Rows from block 4, named by matrix and row number. Rows with one number belong to one neuron. Each number is 128 + 32 x the weight over its row's rms, rounded and kept within 0 to 255. All counts start at 0. After the name is the row's rms in percent of the matrix's.
# fc1: MLP up (model.blocks.4.mlp.fc1.weight, 640x160), inputs 0-159
# fc2: MLP down (model.blocks.4.mlp.fc2.weight, 160x640, transposed), outputs 0-159
fc1.443 158 [127 152 132  90  71 143  95 144 108 184  82 130 107 226 128 143 146 156  64  98 174 119 122 128 121 169 117 130 148 126 125  91 120 147 118 153 119  76 113 103 119 101 130 156  97 134 182 145 135 159 120  83 125 143  88 154 128 148 139 123 134  99  90 154 166 120 150 129 126 150 127 123  66 119 146 137  88 156 179 168 173 159  93 130  76  89 121  65 106 129  92 170 187 103 180 150 101 124 169 129 153 123 100 179 107 111  77  98 166 176  70 110 145 117 164 122 122 141 185  75 146 172 178 117 124 104 160  87  66 112  84 165 117 158 136 123 121 134  91 208  86 126 185  92  57 132 135  78 108 158  88 142 128 123 113 172 163 117 161 146]
fc2.443 146 [ 94 132 130 108 119 152 129 103  98 107 143 173  85 105 188 208 141  48  99 163 164 134 123 158 103 163  98 149  96 167 152 108 106 159 109 162  93  54 146 118 136 178 121 177 100 104 122  91 145 124 139 146 198 147  85 153 144 139 140 177 164 124 129 136 113 106 128 113 147 192 126 144 142  86  87 113 107 137 114 140 157 105 137 189 109 106  88  77  59 129 178  97 150 120 135 194 147 153 107 128 140 118 125 135 123 116 100  89 118 160 111 115 179 140 150  85 112 113 103 167 108 165 120 208 185 107 166 116 157  58 142 158 166 102  58 117 113 128 146  91 101 139 180  82 123 141 104 175 136 157 116 116 150 191 155 144 137 138  63 107]
fc1.444 075 [140 118 135  81 121 162 172  95 143  84  80  58 131 201 135  84 149 117 107 121 153  62 120 199  63 108 108 252 160 169 162  90 123  89 136 114 143 125 113 119  66 162 109 117 107 102 101 164 134 132 139 147  90 169 148  87  95  65 160 109 144 143 137 153 136 115 156 183 137 156  99 127 120 122 163 194 128 104 101 187 148  86  99 158  77 111 142 123 152  98 139 151 148  20 137 118 128  83 118 168 149 124 143 117 107 118 105 128 126 119 115 128 131 140 149 148 118  82  83 137 142  99  90 123 136 116 134 131 125 103 141 100 165 181 139 127 178 160  78 208  93 123  95 133 129 134 141 153 107  98 122 107 106 148 103 124 142 161 110 165]
fc2.444 076 [157 182 168 115 129 129 108 187 103 168 144 100 158 137  93 143 108 146 182 120 135  93 128 107 117 132 108 152 117 136 178 149 123 123 159 170 108 100 130 153 172 158 100 153 155 142 149 137 175 177 114 185  73 183 134 109 122 144  96 139  62 119 129 118 137 171 186 115 142 194 147 124 100  69 123 153 116  97 110 118 105 119  31 115  90  94 181 198 155 165 112 137  79 172 158 163  89 134  83 177 124 113 103 137 117 134 142 108 127 148 165 131  43 148 135  85 153 123 180 172 138 159 108 150  60 182 124 103  99 103 169 180 158 106 161 111 113 133 145 146 136 133  84 112 133 115 110 133  81 107 134 180 119 106  85 176 138 115 166  67]
fc1.445 102 [239 154 141 168  88 160 114 110 115  94 124 146 154 216 117 125 154 136 119 129 128 109 108  62 136 119  44 147 107 123  97 179 114 161 172 135 106 129  85 118 164 119 141 150 147 107 105 140 116  86 117 120 126  88 113  90 115  87 184 126 143  94 125 113 109  94 111 145 171 101  85 142 132  38 136 145 138 110 124  91 189 139  81  59  84  99 143  64  91 100 144 106 112 119 150 109 118 101 185 113 142 130 132 121 158 113 127 197 118  81  96  97 116 146 175 129 128 113 115 102 118 122 137 118 200 125 129 119 136 202 141 118 152 142 138 142  78 132 110 109 103 135 135 113  59 103 109 180  99 154 118 112 213 126  83 109 149 161  89 106]
fc2.445 114 [148 131 176 176 149 113 134 149 150 146 100 152  99  83 146  69 101 134 200  83  99 130 158 151 144 139 155 119 164 121  91 100 124 186 138 119 152 153  71  97 143  74 128 160  92 164 128 149  54 146  80  90 124 175 110 171 134 109 107  98 112 139 151 145 120  68 193 228  91 118 110 151 119 138 101 188 106 133 139 154 164 121 109 102 170  79 171 148 131 120  89 110 103 197 119  83 114 163  94 203  88  91 170 143 147 133  97 149 140 134 125 153 123 105 128 138 166 119 115 184 128 143 122  80  37 216 108 123 153 101 136 129 140 121 169 165 144 151 163 136 121 117 149 156 105 113 158 143 146 135 122 144 154 159 183 147 127 128 109 150]
fc1.446 057 [202 135 128 165 161 114 164 131  94  60 116 104 182 180 146 143  84 106 184 132 156  71 112  92 138 101 112 150 125 176 120  59  96 126  91  80 164 147 140  79 137 119 107 137  78  84 144 166 122  83 123 112  99 155  92  60  82 175 122 152 105  88 152 137 124 102 110 102 156 143 135  74 145  86 112 116 136 147 102 114 141 133 132 129 123 210 121  89 112  97  66  90 140  84 132  76 115 133 123 113 134 189 115 105 182 107 122 142  81  79 129 161  84 126 100 128 101 102  82 103 140 100  80 127 139 127 178 112  92 125 112  66 111 124 115 129 120 141 106 124 165 135 160 176  69 122 106 157  90 146 114 114 165 195 105 121  73 155  65 122]
fc2.446 054 [110 143 126 162 150 100  99 161 128 125 108 185 174 150 157  96 116 146 102 160 132 127  94  83 136 150 148 144 147 151 128  89  97  91 109  90  98 230 149 111 163 142 117 132  90 170 127 159 160  87 137 134 169  95  84 125 150 112 156 128 139  87  82 101  86 134 122 169 126 123 111 120  94 161 123 163 114 120 178 161  65  96 154 102 179  99 134 114 111 142 128 140 156 119 196 145 158 141  57  98 144 133 148 145 162  94  82 149 140 184 184 123 135  85 203 102 100 118  91 129  77 128  72 158 214 191 138 106 160  71 169 134 136 160 148 108 130 110 143 111 132 123 121  86 146  50 136 107 135 114 151  75 140  86 125 166 128 159  81  74]
fc1.447 159 [105 134 199 158 101 152 122 144 167 156 120  77 124 121 100 203 117 159 173 114 109 103 124 132 107  75 105 139 114 152 140 135  93 179 104 130 120 106  79 157 223 155 120  94 133  97  58 115 134 122 112 102 109 186 126 104  64 130  96 160 154 134 118 145 113 121 124 116 109 119 172 162 104 151 142 124 113 122 116 155 132 147 147  82 109 177 122  92 125  96 101 126  92 157 177 135 115 101 129  55  98 114 192 136 130  94  69 156 109 205  87  95  91 122 158  99  88 149 141 119  98 100 113 120 194 149 157 122 167 172 186 163 142  91 152  70  91 190 154 109 121 158  69 144 100 159 136 131 117  81  98 103  76 133 164 140 162 109  74 132]
fc2.447 135 [156 124 101 160 145  95 157 128 165 113 134 164 106  89 106 154 103 139 145 117 111 116 139 173 156 122 172  62 211 138 217 123 133  78  99 151  76 152  92 149 160 111 119 126 119 115 113 155 121 118 191 117 117 177  79 126 132 125 116 121 132 141 129 166  78 240 157 139  85 128 134 151 132 131  97 160  60 144 123 117 118 161 164 124 142 124 154 121  84 163  88 145 137  95 121 107 149 119 129 202 148 119 153 212 103 126 157 165 147 119 191  83 101 155  91 138 127 146 126 109  98 177 115 144 146 119 116 164 172 156 123  89  90 116 157  84 120 136 118 141 188 161 129  58 132  56  76 105 157 116 145 164 121  95 157 118 148 185 153 102]
fc1.448 083 [140 138 129  90 136 112 176  85 119 132  98  88 142  81  87  93 129 143 183 128 163 167 163 150 121  88  78 145 129 171  86  99  90 184 104 121  88 122 162 102 156 133  75 113 100  94 119 129 112 115 168  71 144 160 103 109 108 121 100 102 144  40 148 159 142 102 125 122 160 168  72 121 134 161 139 160 142 101 137  88 139  85 132 117  91 112  78 111 101  74 119 103 104 108 136 163  50  92 169 121 147 129 175 119 191 100 109 109  99  99 128 134 116 160  89 171  79 149 137 160 167 118  91  90 134  99  93 159 127 200 142 108 206 113 113 121  98 168  98 104 157 147  97 129  75  73  78 120  75 110 151  91 146 128 127 130 208 133  95 146]
fc2.448 083 [150 121 168 118 158 134  75  86  64 133 159 129 151 117 173 128  74 106 156 144 144 135 114 177 174 125 155  83 125 151 127 125 122  92 166 141 151 120 106 105 171 185 136 130  87 154 184 174 132 137 126  88 134 102 102 123 109 169  80 164 159 113 137 118 148 141 123 127  78  80 107 130 145 138 157 116 148 149  95 138  51 162 120 148 125 119 121  89 121 133 101  90 193 120 183  72 118 130 241 171 181  90 103 214 128 121  87 129  93 146 122 145 170 106 128  90 147 133 142 162 130  87 202 129 135  93 169 132 160 197  98 158 108  76 109  93 160 157 116 196 135 124  84 134 133 175  93  87 115 135 113 137 137 110 172 144 108 152 153 101]
fc1.449 156 [160 117 101 111 146 113 123 103 122 139  64 164 155 177 114 110 131 136 206 112  91  82 108 112 130  86 124 168 103  82 106 197  92 164 115  91 114 138 164 153 114 179 112 121  96  91 116 162  82 126 126  85 147 149 115 108 149 100 124 115  67  97 126 198 148 124 125 156  85 177  93  59 105 129 116 104 138 181 137 166 103 113 145  90 126  70 124 212 109 126 213 177 100 186 154 133 126 144 127 167 131 123 183 118  96 138 104 105 125 117 112 124 131  93 104 115  73 174 121  37 163 139  65 183 114 163  96 145 106  89 154 164 108 105 143 106 120 153 140 129 157 132  87 104 126 138 125 173 134 134  85  99 124 118 102 149 181  94 125 158]
fc2.449 144 [160 151 128  98  92  99 130  97 100 131 124 160 146 129 102 136 156 139 163  78 167 136 141 158 130 143 130 125 144 129 117 129 127 133 123 128 129 102  99  98 129  67 109  75  85 104 143 136 170 112 164  76 108  86 103 122 151 123 109 114 118  41 136 146 150 126 164 145 119 152 165 153 124 155  93 113 197 145 120 164 122  93 101 183 135 138 113 102 148 112 117 130  66 121  93 104 189 127 130 176 152 159 105 120 124  98  19 179 125  97 114 160 123 115  94 165 106  75 138  62 110 151  94 135  77 107 140 150 136  77 101 146 127 149 110 122 106  77 167 193 111 238 166  66  92 161 145 101  46 138 124 118 118 140 159 190  87 163 115 129]
fc1.450 124 [126 115 140 124 178  77 162 131 137  76 154 106 147 209 140 117 139 140  97 109 165 100  87 133 107  57 138  88 122 197  84  83 126 154 130 146  74 119 159 127 129 118  92 214 119 115 123 138 137 112 112 128 113 174 140  94 105 131  72 104 167  90 107 115 172 102 104 122 188 136 128 101  92 108 119 112 100 128  84 121 127  92  95 152  92  95 202 115  87  81 169 103 155  88 136 150  55 146 136 127  85 196 145 106 118 157  90 125  95 179 127 115 116 126 111  81  71 156  57 123 160 157  62 121 115 104 122 126 129 146 119 122 138 108  83 121 159 157 116  69 124 140  96 123 117 101 122 183  93  74 199  85 127 145 155 137 110 167 110 111]
fc2.450 125 [ 78 145 157 108 195 126  88 170  75 113 120  90 148 153  82  75 122  72 102 148 155 150 154 195 137 108 107  76 130  56 125 107 143 155  94 117 127 160 113 119 109 134 123  63  90 123 103 167 168 121 108  95 193 205  98 136 166  74 130 129 117 204 122 125 106 127  93 131 114 127 161 144 102  93  83 196  67 169 133 136 138 114 126 176 173 146 149 166 149 111  90 123 125 131 109 173 109 143  91 143 109 183 136  87 141 107 118 127 103 126 122 186  93 129 172 133 131 159 129 142  61  63 117 130 124 190 136  87 138  79 145 151 147 180 165 141 175  88  84 109 111 129  93 134 104 163 112 137 127 151 133 153  76  86 118 118 117 154 162 130]
fc1.451 095 [137 205 146  99  92 181 159 135 152  79 146 108 118 190 134  82  94  96 120 119 181  80 179 132  86  91 113 198  94 167 124 106  76 117 144  94 134 180  80 122  96 153 106 124 134 100 112 176 107 124 117  50  90 148  75  87 158  92 118 120  82 114 149 157 120 102 116 114 106 125 127 132 150 106 104 178  78  94  68  65 148  60 145 136 122 113 111 113 124 101 112 149 125 105 108  60 141 104 107  81 157 124 156  83 134  94 127 143  91  96 133 139 126 172 149 118 137  82 151  68 142 128  97 122 138 139 141 119 177 134 108  96 148 131 150 127 147 149  82 126 145 117 105 114  55 157 129 143  91 168  99  91 121 118 190 142 134 109  31 106]
fc2.451 102 [177 139 131 120 187 157 105  58  98 177 114 141  86 154 121 123 129  78  58 106 125 131 103 100  97 112 151 152  84 103  93 141 104 174 124 137 130 102 104 110 114  90 133 139 176  91 152 125 109  83 164 142 102 143 169  96 118 124 133 115 150 122 106 200 120  83 182 135 157 108 178 120 146 146  89  95 178  99 171  79 144 163 117 123 132 113 132 114  77 113 149 179 134 120  99 158 105  22 145 153 125 158 177 164 142  99 153 125 109  94 150 123 162 159 102 154 112  76 103 185 130 151  93  99 191 116  39 103 106 125 159  96 148  99 146 193  85 109 133 126 100  99  73 141 159 140 129 145  78  68 150 185 130 125 122 142 142 172 150 141]
fc1.452 097 [188 115 132 162 150 150 137  97 129  85 146 101  94 130 141 125 148 143  98 101 188  54 192  86 154 110  87 128 114 127 143 131  91 151  73 113 131  92 119 127 142 187 168 150 126 103 102  94  80 111 133 160 131 146  79 121 169 135 157 174 181  82 153 113 129 113 110 136 133 154  96 103 124 137 123 101 183  57 118 127 109 118 111  78 160 117 121 207 132 188 111  97 184 115 110 145 175  71 147 119 139 196 147 110 143 133 137 183  57 101  95  74 141 119 101 107 104 120 105 112 118 117 123 139 137  62 160  92 110 219  97 105 142 134 172 154 135 127 125 145 169 134 143 136 153 148  93 177  77 169  87  79 150 147 120 156 164 186 111 135]
fc2.452 093 [101 127 224 139 199 105 142  73  99 133 139 108 102 125 159 111 142 189 119 128 200 143 121 143  58 121  95  90 148  81 141 157  93 169  96 110  78 107 145 124  98 171 106 149  76 135  96 131 110 119 160  93 209 107 187  93  81 147 149 114 135 162 119 120 139 154 164 128 131 112 150 103 149 131 180 133 165  70 150 136 100 164  88 162 101 123 159 154 130 146 147 127 119 136 118  54 128  98 100 150 147  63 130 109 149  94 114 132 118 171  73 142 145 115 114  77 101 136 128 135 145 125 118  96  54 116 172 123  91 128 129 106 148 133 157 107 159  78 119 134  49 117 111 164 123 165 138 150 207 132 132  97 176 136 141  98  95  62 125 158]
fc1.453 047 [192 144 175  78 118 126 189 141 148  72 119  94 175 197  97 118 160 106 144 106 163  49 150  88 121 106  85 158 128 140 152 111 124 147 107 107  80  97 145  90  81 171 101 165 123 108 105 157  96 124 110  66  96 162 121 106 118 112 180 135 125  58 148 139 149 152 180 124 136 155 102  92 113 133 108 160 100  62 122 105 125  76  87  97  78 109 164 110 118  88 106 131 170  93 110  93 122  64 183 113 189 152 167 131 142  94 109  96  85  68  64 130  85 151 139 125  96 157  83 107  86 106 103 149 138 120 137 136 104 130 113  95 146 118 138 162 171 193 151 152 129  89 124 125 129 101 108 160  68 163 112 111 143 180 125 129 147 100  95 116]
fc2.453 038 [143 142 126 135 126 126 186 159 129 127 133  92 154 164 149  94  98 105 121 121 168 102 122 119 145 145  43 124 131 171 107 246  94  99  91  93 128 140 140 109 172 119 122 121 122 104 150 105 145 105 129  74 145 147 122 160 155 147  75 165 179 151  66 119 103 148 121 117 129  96 170  93 115 155  56 126 117 125 115  83 102 101 100 125 127 113 145 166 121 140 151 138 113 103  75 178  75 111 145 226 122 110 150 145 173 160 105  82 198 116 177 142 116 133 128 103 135 115 132 159 173 123 110 200 154  58 101 106 166 166 141 144 150 142 124 122 141 174 176  70 152 173 143 134 157  94 128  96 130 148 151 136  92  68 125 161 108 201 133 129]
fc1.454 049 [171 119 108  99 136 146 197 122 149  72 140  93 176 150 153 114 118 155 103  82 191  97 178 153 111 131 117 159 157 133 137  83 127 125 146  99  83 128 129 149 165 120  75 124  99 116 135 202  97  92 144  84 104 127  67  75  93 170 142 115 137  58 125 140 140 116 157 129 156 141 112  97 144 121 127 116 114 104  99 101 150 105  71  77  61 131 127  72 152 108 116 113 165  97  85  96  91 131 172 141 148 129 178  63 157 100  85 132  94  95 106  73 121 159 155 123 100 123  83 119 115  74  71  73 125 102 140 149 121 128  90  92  94 150 145 157 109 156 144 133 130 114 114 106 160 108 174 117  65 138 113  30 124 192 117 126 162 148  82 159]
fc2.454 032 [150 168  89 137 130 205 143 212 160 131 154  91 111 120 100 123 110 111 143  92 174 108  97  96 179 131 103 138 138 147 135 211 135 149  91 107 154 101 144  97 137 124 137  97 186  82 149 145 137  99  85 132 123 130 111 137 158 126 133 166 109 146 169 104 146  84 110 150 109 112 111  87 118  94  95 165 107 128 163 126 170  73 158 171 158 149 122 129 171 120  94  90 128  99  95 121  82 150  77 166 165 215  98 171 112 144 124 174 121  79 116 140 129 127 181 118 165 168  98 100 134 170 108 139 121 122  88 146 141 196  78 180 135 118 148 126  94 177 180 105 134  90 144 133  65 102 173  83  65 152 105 123  92 160 125 122  92 174  99 184]
fc1.455 116 [181 180 138 107  89 120 131 166 128 123 103 124 140 149 121 124  55 166 155  80 176 107 157 170  78 140 175 174 123 171 153 112 114 122  74  81  75 140 139 132  51 174 141 188  68  86 157 132 114 166 136 128  98 203 116 128 131 133  87  92 100 165 159 152 114 164 161 121 128 202 137 119 109 119 135 136 165  57 113 145 125  98 132  78 119 133 137 156 159 134  80 202 123 129 146 131  75 107 152 117 138  78 142  98 131 115 145 107  96  79 120 126 121 118 136 152 107  83 106 150 112  75 133 109 101 144 149 126 163 167 174 150 115  94 103  94 101 122  97  84 139 150 128 136 123  94  79 195 122 135  65  61 135 127 157 116 149  56 133 148]
fc2.455 111 [ 81 112  93 146 143 157 181  93 143 109 130 114 107 120 134 151 140 165 119  92 131 142 161 187 123 159 154 162  74 133 196 137 118 141 120 156 142 167 160 107  95 103 135  35 148 159  86 124 156  58 143 133  64 109  96 106 138 131 109 110 138 147 128 101 156 104 101 114  33  78 117 143 149 143 151 125 154 135 140  91 173 127 149 131  78 118 140  72 132 154 133 135 181 128 130  78 149  84  34 150 129 135 171 180 197  87 174 159 116  91  73 168 163 159 127 138  83  92 135 115 150 116 176  88 157 113 108 138 154 155 103 112 159 139 149  97 115  82 114 173 124 113 131 106 201 189 104 117 126 105 148 163 104 139  79 112 139 132 129  89]
fc1.456 109 [173 109 140 167 121 111 147 125 153 132  53 101 160 141 129 175 119 136 191  52 135 177 201  82 120  89 130 139 181 141 136 123 119 133  93  45  99 135 135 156 131  86 162 143  64  72 160 100  82 184 147 106 140 100 122  81 141 134 124 128 154 109 110  96  93 129 132 114 154 106 152 163  68  96 168 165 126  97 111 108 149  89  94  65  93 147  92 134 124 122  90 128 118  30 178 123 135  83 188 161 120 109 157 119 133 109 179  87 106 178 100  72 115 135 138 161  86 115 167 155 143 166 141 155 169 163 137 127 118 155  98 148 153 125  80 118 110 109 132 151 136 169 148 144 205 130 109 103 133 106 158 103 154 145 102 119 118 173 146 130]
fc2.456 128 [106 100 104  68 128 132 104 119 176 125 163  82 130 132 126 105  76 120 145 131 181 156 120 123 168 102 101 171 108 122 160 156  93 128 148 180 157  88 153 132 103 158  90 125 134  84 155 153 126 133  90  86 125 111 180  98  69 158 121 103 128 183 114  94 150 177 142 129  86 114 146  94  90 126 163 106 127 158 157 176 132 115 111 144 106 125 131 150  80 124 121 104 171 174  93 177  92 189 142 146  85  92 145 100  91  73 130 112 104 128 124 129 122 142  92 123  95  62  72 149 161 117  44 155 140 115 126 102 104 139 136 123 133 146  96 168 139 119 141 126 130  89 157 136 163 186 146  91 150  77 120 203 173 114 191 114  90 107  18  65]
fc1.457 090 [144  84 125 164  96 141 132 126 166  94  95 110 136 174 130 126 155 208  74 107 173 114 166 146 113 135  95 131 151 138 135  86 114 142  97  78 115  96  93 133 145  88  91  92  91  99 165  99  94 158 175 106 107 158 134  95 105 150 185 104 180  72 151 152  86 122 112 151 109 198 155 117 109 115 127 118  94 113 113  34 132  80 112  57 112 144 133 130  96 168  95 157 172 126 123 110 146 132 152 121 153 150 147  97 187 125 191  85  81 132 124  94 138 145 155 179 117  94  76 126 173  54 106 126 180  96  89 121  81  82 138  90 108 111 105  92 211 126 156 147  88 107 142  96 128  98 152 136 102  77 124 108 131 152  94 128 107 139 112  92]
fc2.457 109 [ 97 120 143 137  90 177 128 137  88 163 170 201 159 137 111  92 123 158 173 106 121  91 104 191 139  56 122 144  98 107 103 168 126  61 156  96 143 106  74 113 137 206 149 145 138 187 129 100 149  84 129 157 130 123 164 154 159 130 122 140 167 156 149  97 133 149 169  89 105  84  82 194 124 122 118 134 123 110 171 107 106 147  89 148 105 152  96 100 158 165 151 131 119 128 141 162  95 136  58 154 117 104 124 123 122 137  91 100 150  94 157  71 102 128 175 127 175 138 139 141 113 161 157 164 113 168 134 109 123 100  66 152  63 108 103 112  85 121 149 100 119  84 202 125 129 151 112 148 117 164 165 150 157  79 176 229 141 112 103  93]
fc1.458 145 [183  92 117 131 137 135 137 150 127 100  81 143 137 144  98 183  92  97  75  74 184  81 166 125  71 126 104 127 116 115  94 133 131 187  93 146 136  93 112 161  85 107 120 109 117 172 112 101 136 120 108 124 131  89 142  68 119 159 111  82 102  97  80 142 149 100 162 113 154 123 140 139 141 121 100 110 135 111 133 146 114 108 172 127 156 201 186 193  84 151 120 158 173  74 124 142 122 126 116 215 143 127 184  92 132 108 118 116  73  73 132 125 135  70 125 131  50 148 157  93 155 132 133 124 159  79 129 154 137 175  77 133  46 103 110 170 134  81 126  94 121 139 176 175 104 135 122 123 140 116  93 102  93 211 107 124  95 168  94 125]
fc2.458 133 [ 65 117 107 123 119 123 151 105  73  92 178 123 111 139  96 136 158 121 131 110 124 134 135  69 129  77  68 123 116 113 135 143 177 145 117 131 160 101 156 150  97 131 131 154 140  91 129  95 149 133 214 102 131  91  97  71 160  88 130 135 132 170 121 133  94 144 127 128  76 106 129 101 147 131 201 110  56 119 110 129 141  54 110 138 112  53  74 129 130 107  98 145 161 142 139 106 167 135 187 123 173 147 149 112 157 144  80 108 137  83 157 143  86  65 177 166 112 192 132 127 154 123 178 181 131 113 157 185 140 103 111 131 139 133 136 195 110 100 130 128  82  77 120 110 139  76  80 123 135  46 166 133 190 120 140 127 168 136 186 135]
fc1.459 141 [158 102 125  90  67 101 146  80 115 124  90 176 143 121 156 174 128 112  92  84 146 150 163 150  97  94 129 114 112 120 138 181 148 142 170 147 100 155 126 146 173 107 101 135 115  51 155 223 129 108 150 153  93 117 142 155 103 161 119 158  88 124 144  79 105 123 153  56 136  99 170 119 111 136  83  99 110 111 133 157 131 110 126 122 104 132 143 121 153 124 163  78 122 110 149 146 121  92 110 148 128 133 205  78 130  82 112  98 111 135 146  58 148  94 192 128 137  53 137  66  95 101  92 179 108  93 131 111 155 164 117 165 164 155 157 152 161 161 111 103 109 165  99 109 152  92  80 136 169 164  89  66 194 118  92 175 117  74 110 100]
fc2.459 133 [111  85 197 159 102 104 139 107 125  74 123 176  97 204 186 134 122 137 131 120  81 104 124 192 149 117  93 125 111 113 143 140 144 121 122 140 105  53 140  88 167  74 125  24 151 146 150  72 138 141 107 133 140 131 141 123 108 172 122 163 130 148 139 125 110 153 150 146 179 177  77 123 137  86  79 115 151 137 109 119 183 119 190 145  93 104 120 134 148  86 166 158 143 164 138 113 124 108  78  90 119 125 194 106 199 142 111 102 162 142 126 116 150 151  61 104 162 133 149 100 111 113 165  91 178 136 156  78  95 110 163 146 149 109 156 121 109 110  98 108 160 153 101 112 122 186  66 149  79 109 135 173 143 133 205 113 111 169 132 152]
fc1.460 072 [135 181  84 107 121  77 181 153 150 102 140  87  70 130 135  60 154 144 154 101 127  94 121 185 146  95  96 164  88 150 181  98 107 143 134 131  72  95  92  80 130 104 156 145  94  58 104 155 137 109  50  79 114 194 112  68 114 133 128  71 131 104 156 117  91 114 133 109 149 160  85 109 128 158  97 170 126 120 108 136  97 102 122  59 103 133 121 129 130 121 116 138 135  82 111  76 144  99 150 163 220 115 154 119 156  59 161  94 119 104 101 124  88 202 180  99 115 126  81 123 106 100 134  95 101  81 152 124 148 123  54  89 117 142 130 113 109 137 125 124 128 144 115 186 118 134 149 159 140 142 180 131 167 154 102 145 108 129  80 119]
fc2.460 061 [143 133 186 137 129 142 109  26 100  92  98 163  82 129 108  68 152 111  79 127 124 113  92  92 122  97 142 115 103 111 159 108 151 163 114 151 144 158 118 155 117 112 116 110 161  96 103 131 136 124 138 172 124 146  92 107 139 112 105 115  56 135 105 165 147  97  94  99 158 174  43 105 119  89 156 174 148 141 125  92  80 135 151  99 164 130 111 108 161 152 128 141  75  85 186 152 166 166 181 155 149 123 184 141 117 173  37 121 148 137  79 144  78 151 119  81  98 106 105 193  93 101 140 144 141  88 111 121 109 165  54 176  96 102 126 163  79 114 131 114 127 102 114 151  99 142 101 124  82 123 112  83 136 149 194 165 168 162 101 129]
fc1.461 137 [167  89 114 139 146 143 175 179 139 143  99 126 144 147 103 126 128 196 159 124 139 147 118  58 112 133 104 110 142 127 139 203 121 112 112  97  96 171 145 115 127 105 151 121 145 130  98 101  25 133 113 113 104 109  82 107  87 145 176  80 194  69 128 115 145 153 105 149 123 124  82  81 129  92  93 131 104 120 157 159 116 201  96 144 104 226 155 106 173 130 168 132 142 122  96 125 185 172  97 117 164  87  94 119 130 112 145 160 148 124 133  84 123 131 152  75  97 148 116 138 103 122 143 132 137  66 146 177 175 143 130 178 157 155  87 113  72 178 120 131 170 148  75 112  69  99 123 116 122 122 121  72 145 155  71 119 171 166 164 114]
fc2.461 134 [143 151 130 123  88 163 116 177 109  96 121 188 125 135 134  84 202 135 169 133 131 145  89  99 188 132 136 125  84 103 134 157  89 125 119 160 109 162 119 154 106 180 143 101  92 144 129 153  78 119 146 185 161 161 170 156 109 150 188 127 180  90  95 158 144  91 147  83 143  47 150 128 179 125 103 134 174 127 109 121  84  62 155 156 105  68 134 134 107 150 153 139 123 125 119  87 139  52  86 182 107  82 165 123  96 131 113 109  93 121 187 135 118 176 142  99  53 125 138  84 145 118 106 147 104 164 121  94 153 161  82 122 108 158 122 145 117  83 101 186 177 157 110  39 153 105 153 126 147  69 102 133 125 100 135 131 104  95 126 143]
fc1.462 112 [151 149 148 137 145 131 174 181  75 111 166 131 115  94 147 149 174  73 194 120 167  84 191 142 132 123 147 158 145 115  77  88  88 134 142 114 111 119 137 126  73 144 163 187  87  95 145  94  87 135  73 126  60 143 154  90  86 120 117  88 143 123 127  91  78 157 115 141 145 168 101  89  89 125 149 166  77 102  76 158 139  64  94 108 118 139 100 121 108 116 116 144 119 192 133 123 114 173 104 124 211 182 161 170 149 142 177 137 169 118 131 157 120 116 129 149  94 120 116  70 160  85 100 158  87 149  82 123 105 112 125 162 161 181 114 193 168 110 127 128 165 129 100 156 120 149  94 175 154 102 161  76  71 157 131 128 109 156 102 129]
fc2.462 116 [162 139  64 177 120 194 137 182  32  98  93 117 187 133  95 130 154 116 121 103 131 157 158 107  73 146 131 170 123 128  97  87 139 131 102  67 102 146 139 124 148  61 121  87 138 104 125 135 100 102 145  84 139 123 142 137 110  94 154 157 129 187 157 125  68 142 102 172 131 134 156  86 130 114 128 115 106 100 125 146 122 118  97 164 208 156  89 208 113 132 125 110 124 113  68  96  98  90 157 193 143 114 106 149 136 150  55 128 151 139 162  75 124 122 159  81  57 148  84 133 167 103 148 141 150 127  75 117 125 138 149  99 104 161 114 156 163 157 148 155 118 195 149 113 151  57 122 102 136 146 155 102 176 169 155 134 159 121 115 113]
fc1.463 088 [113 128 104  78 119 127 173 148 132 114 122  68 185 148 113  84 151 160 130 128 179 143 148 151  82  84 105 106 108 194 142  78 149 139 119 111 117 111 116  70 150 201 127 105 116  77 121 146  75 114 174  88 112 124  96 105 111 133 108  89 149 114 134 125 138  98 134 160 206  95 121  91 199 160 146 109 111 104 123  55 102 117  77 164  84 129 131 101  70 119  72 121 125 134 131  98 126 118 144 162 185 132 137 125 125 109 211  92 125  44 127 101 158  80 142 109 125 134 121 124 135 101 128 181 133 101 132 136 158 135  75 116 200 160 117 148 151 143 143 127 148  96 126  76 116 178 118 108  81  98 108 107  76 216 108 182 137 136 116 134]
fc2.463 094 [130 202 186  76 184 127  89 125 123 162 100 111 111  73 126 160 132 141 120 127 150 167 156 154 128  73 159 158 104 136 124 118  91  83 155 107  82 125 126 156  96 141  96 152  86 188 139 138 172 100  99 164 124 132 117 142  89 163 106 129 166 159 118 202  74 124 139 155  42 143  99 124  91 130 125 122 100 141 136 102 113  94 129 108 121  93 108 108 147 114 111  89 134 125 110  89 113 139 142 110 210  99 140 100 159  62  89  62  95  78 108 171 117 159  60 120 170 109  77 171 137 161 148 141 105 144 165 144 129 140 184 160 122 178 155 175 140 111 114 155 127 116 133 164 169 137 134 148 105 155 109 169 186 207 128  94 133 176 145  85]
fc1.464 118 [104 151 111 117 163 130 102 139 136  87 145 176 143  71  99  95 180 123 161 133 171 119  93 156 111 101 116 182 111 113 153 119  86 182  90 146 108 138 108  77 121 141 119  85 122 117  95 104 125 113 158 113 174 183 125  84  59 163 118  76 132  36 183 139 110  87 133 131 119 126  98  93 111 137 185  99 117  94 135 110 136 161  85 127 103 160 193  86  99 110 157 178  95 102 231 143 102  55 194 101 138 142  72 122 175  74 111 181 136  94  98  90  90 119 128 134 141 123 161 132  96 114  94  78 144  98 144 104 178 132 129 141 147 122 148 169 109 140 107  94 116 107 103 132 111 180 144 138 111 119 115 103 117 187 106 169 107 133 129 166]
fc2.464 122 [123 174 137 116  78  83 146 151 123 152 136 197 115 145 157 127 117 163 118 144 121 139 174 132 101 141 131 127  55  93 131 169 139 145 150  88 115 116 106 128 123 163 146 102 166 167 132 128 158 111  94 144 175 122 116 140 158 115 128 108 133 179 120 128  94 176 154 112  34  35 109 125 135 140 153 109  87 124 158 130 141 151 206 136  95  83 110  68 129 108 122 114  94 156 124 107 155 121 146 118 122 138 163 174 144 164 132 115  81 120 201 150  53 164 130 133 117 137 129 113 146 109 102 157 145  97 134 153 111 171  99 176  86 118 141 148 227 173  92 131 255 158 106 120  99 136 129 113  95  94  99 165 127 106 120 133 138 112 154  84]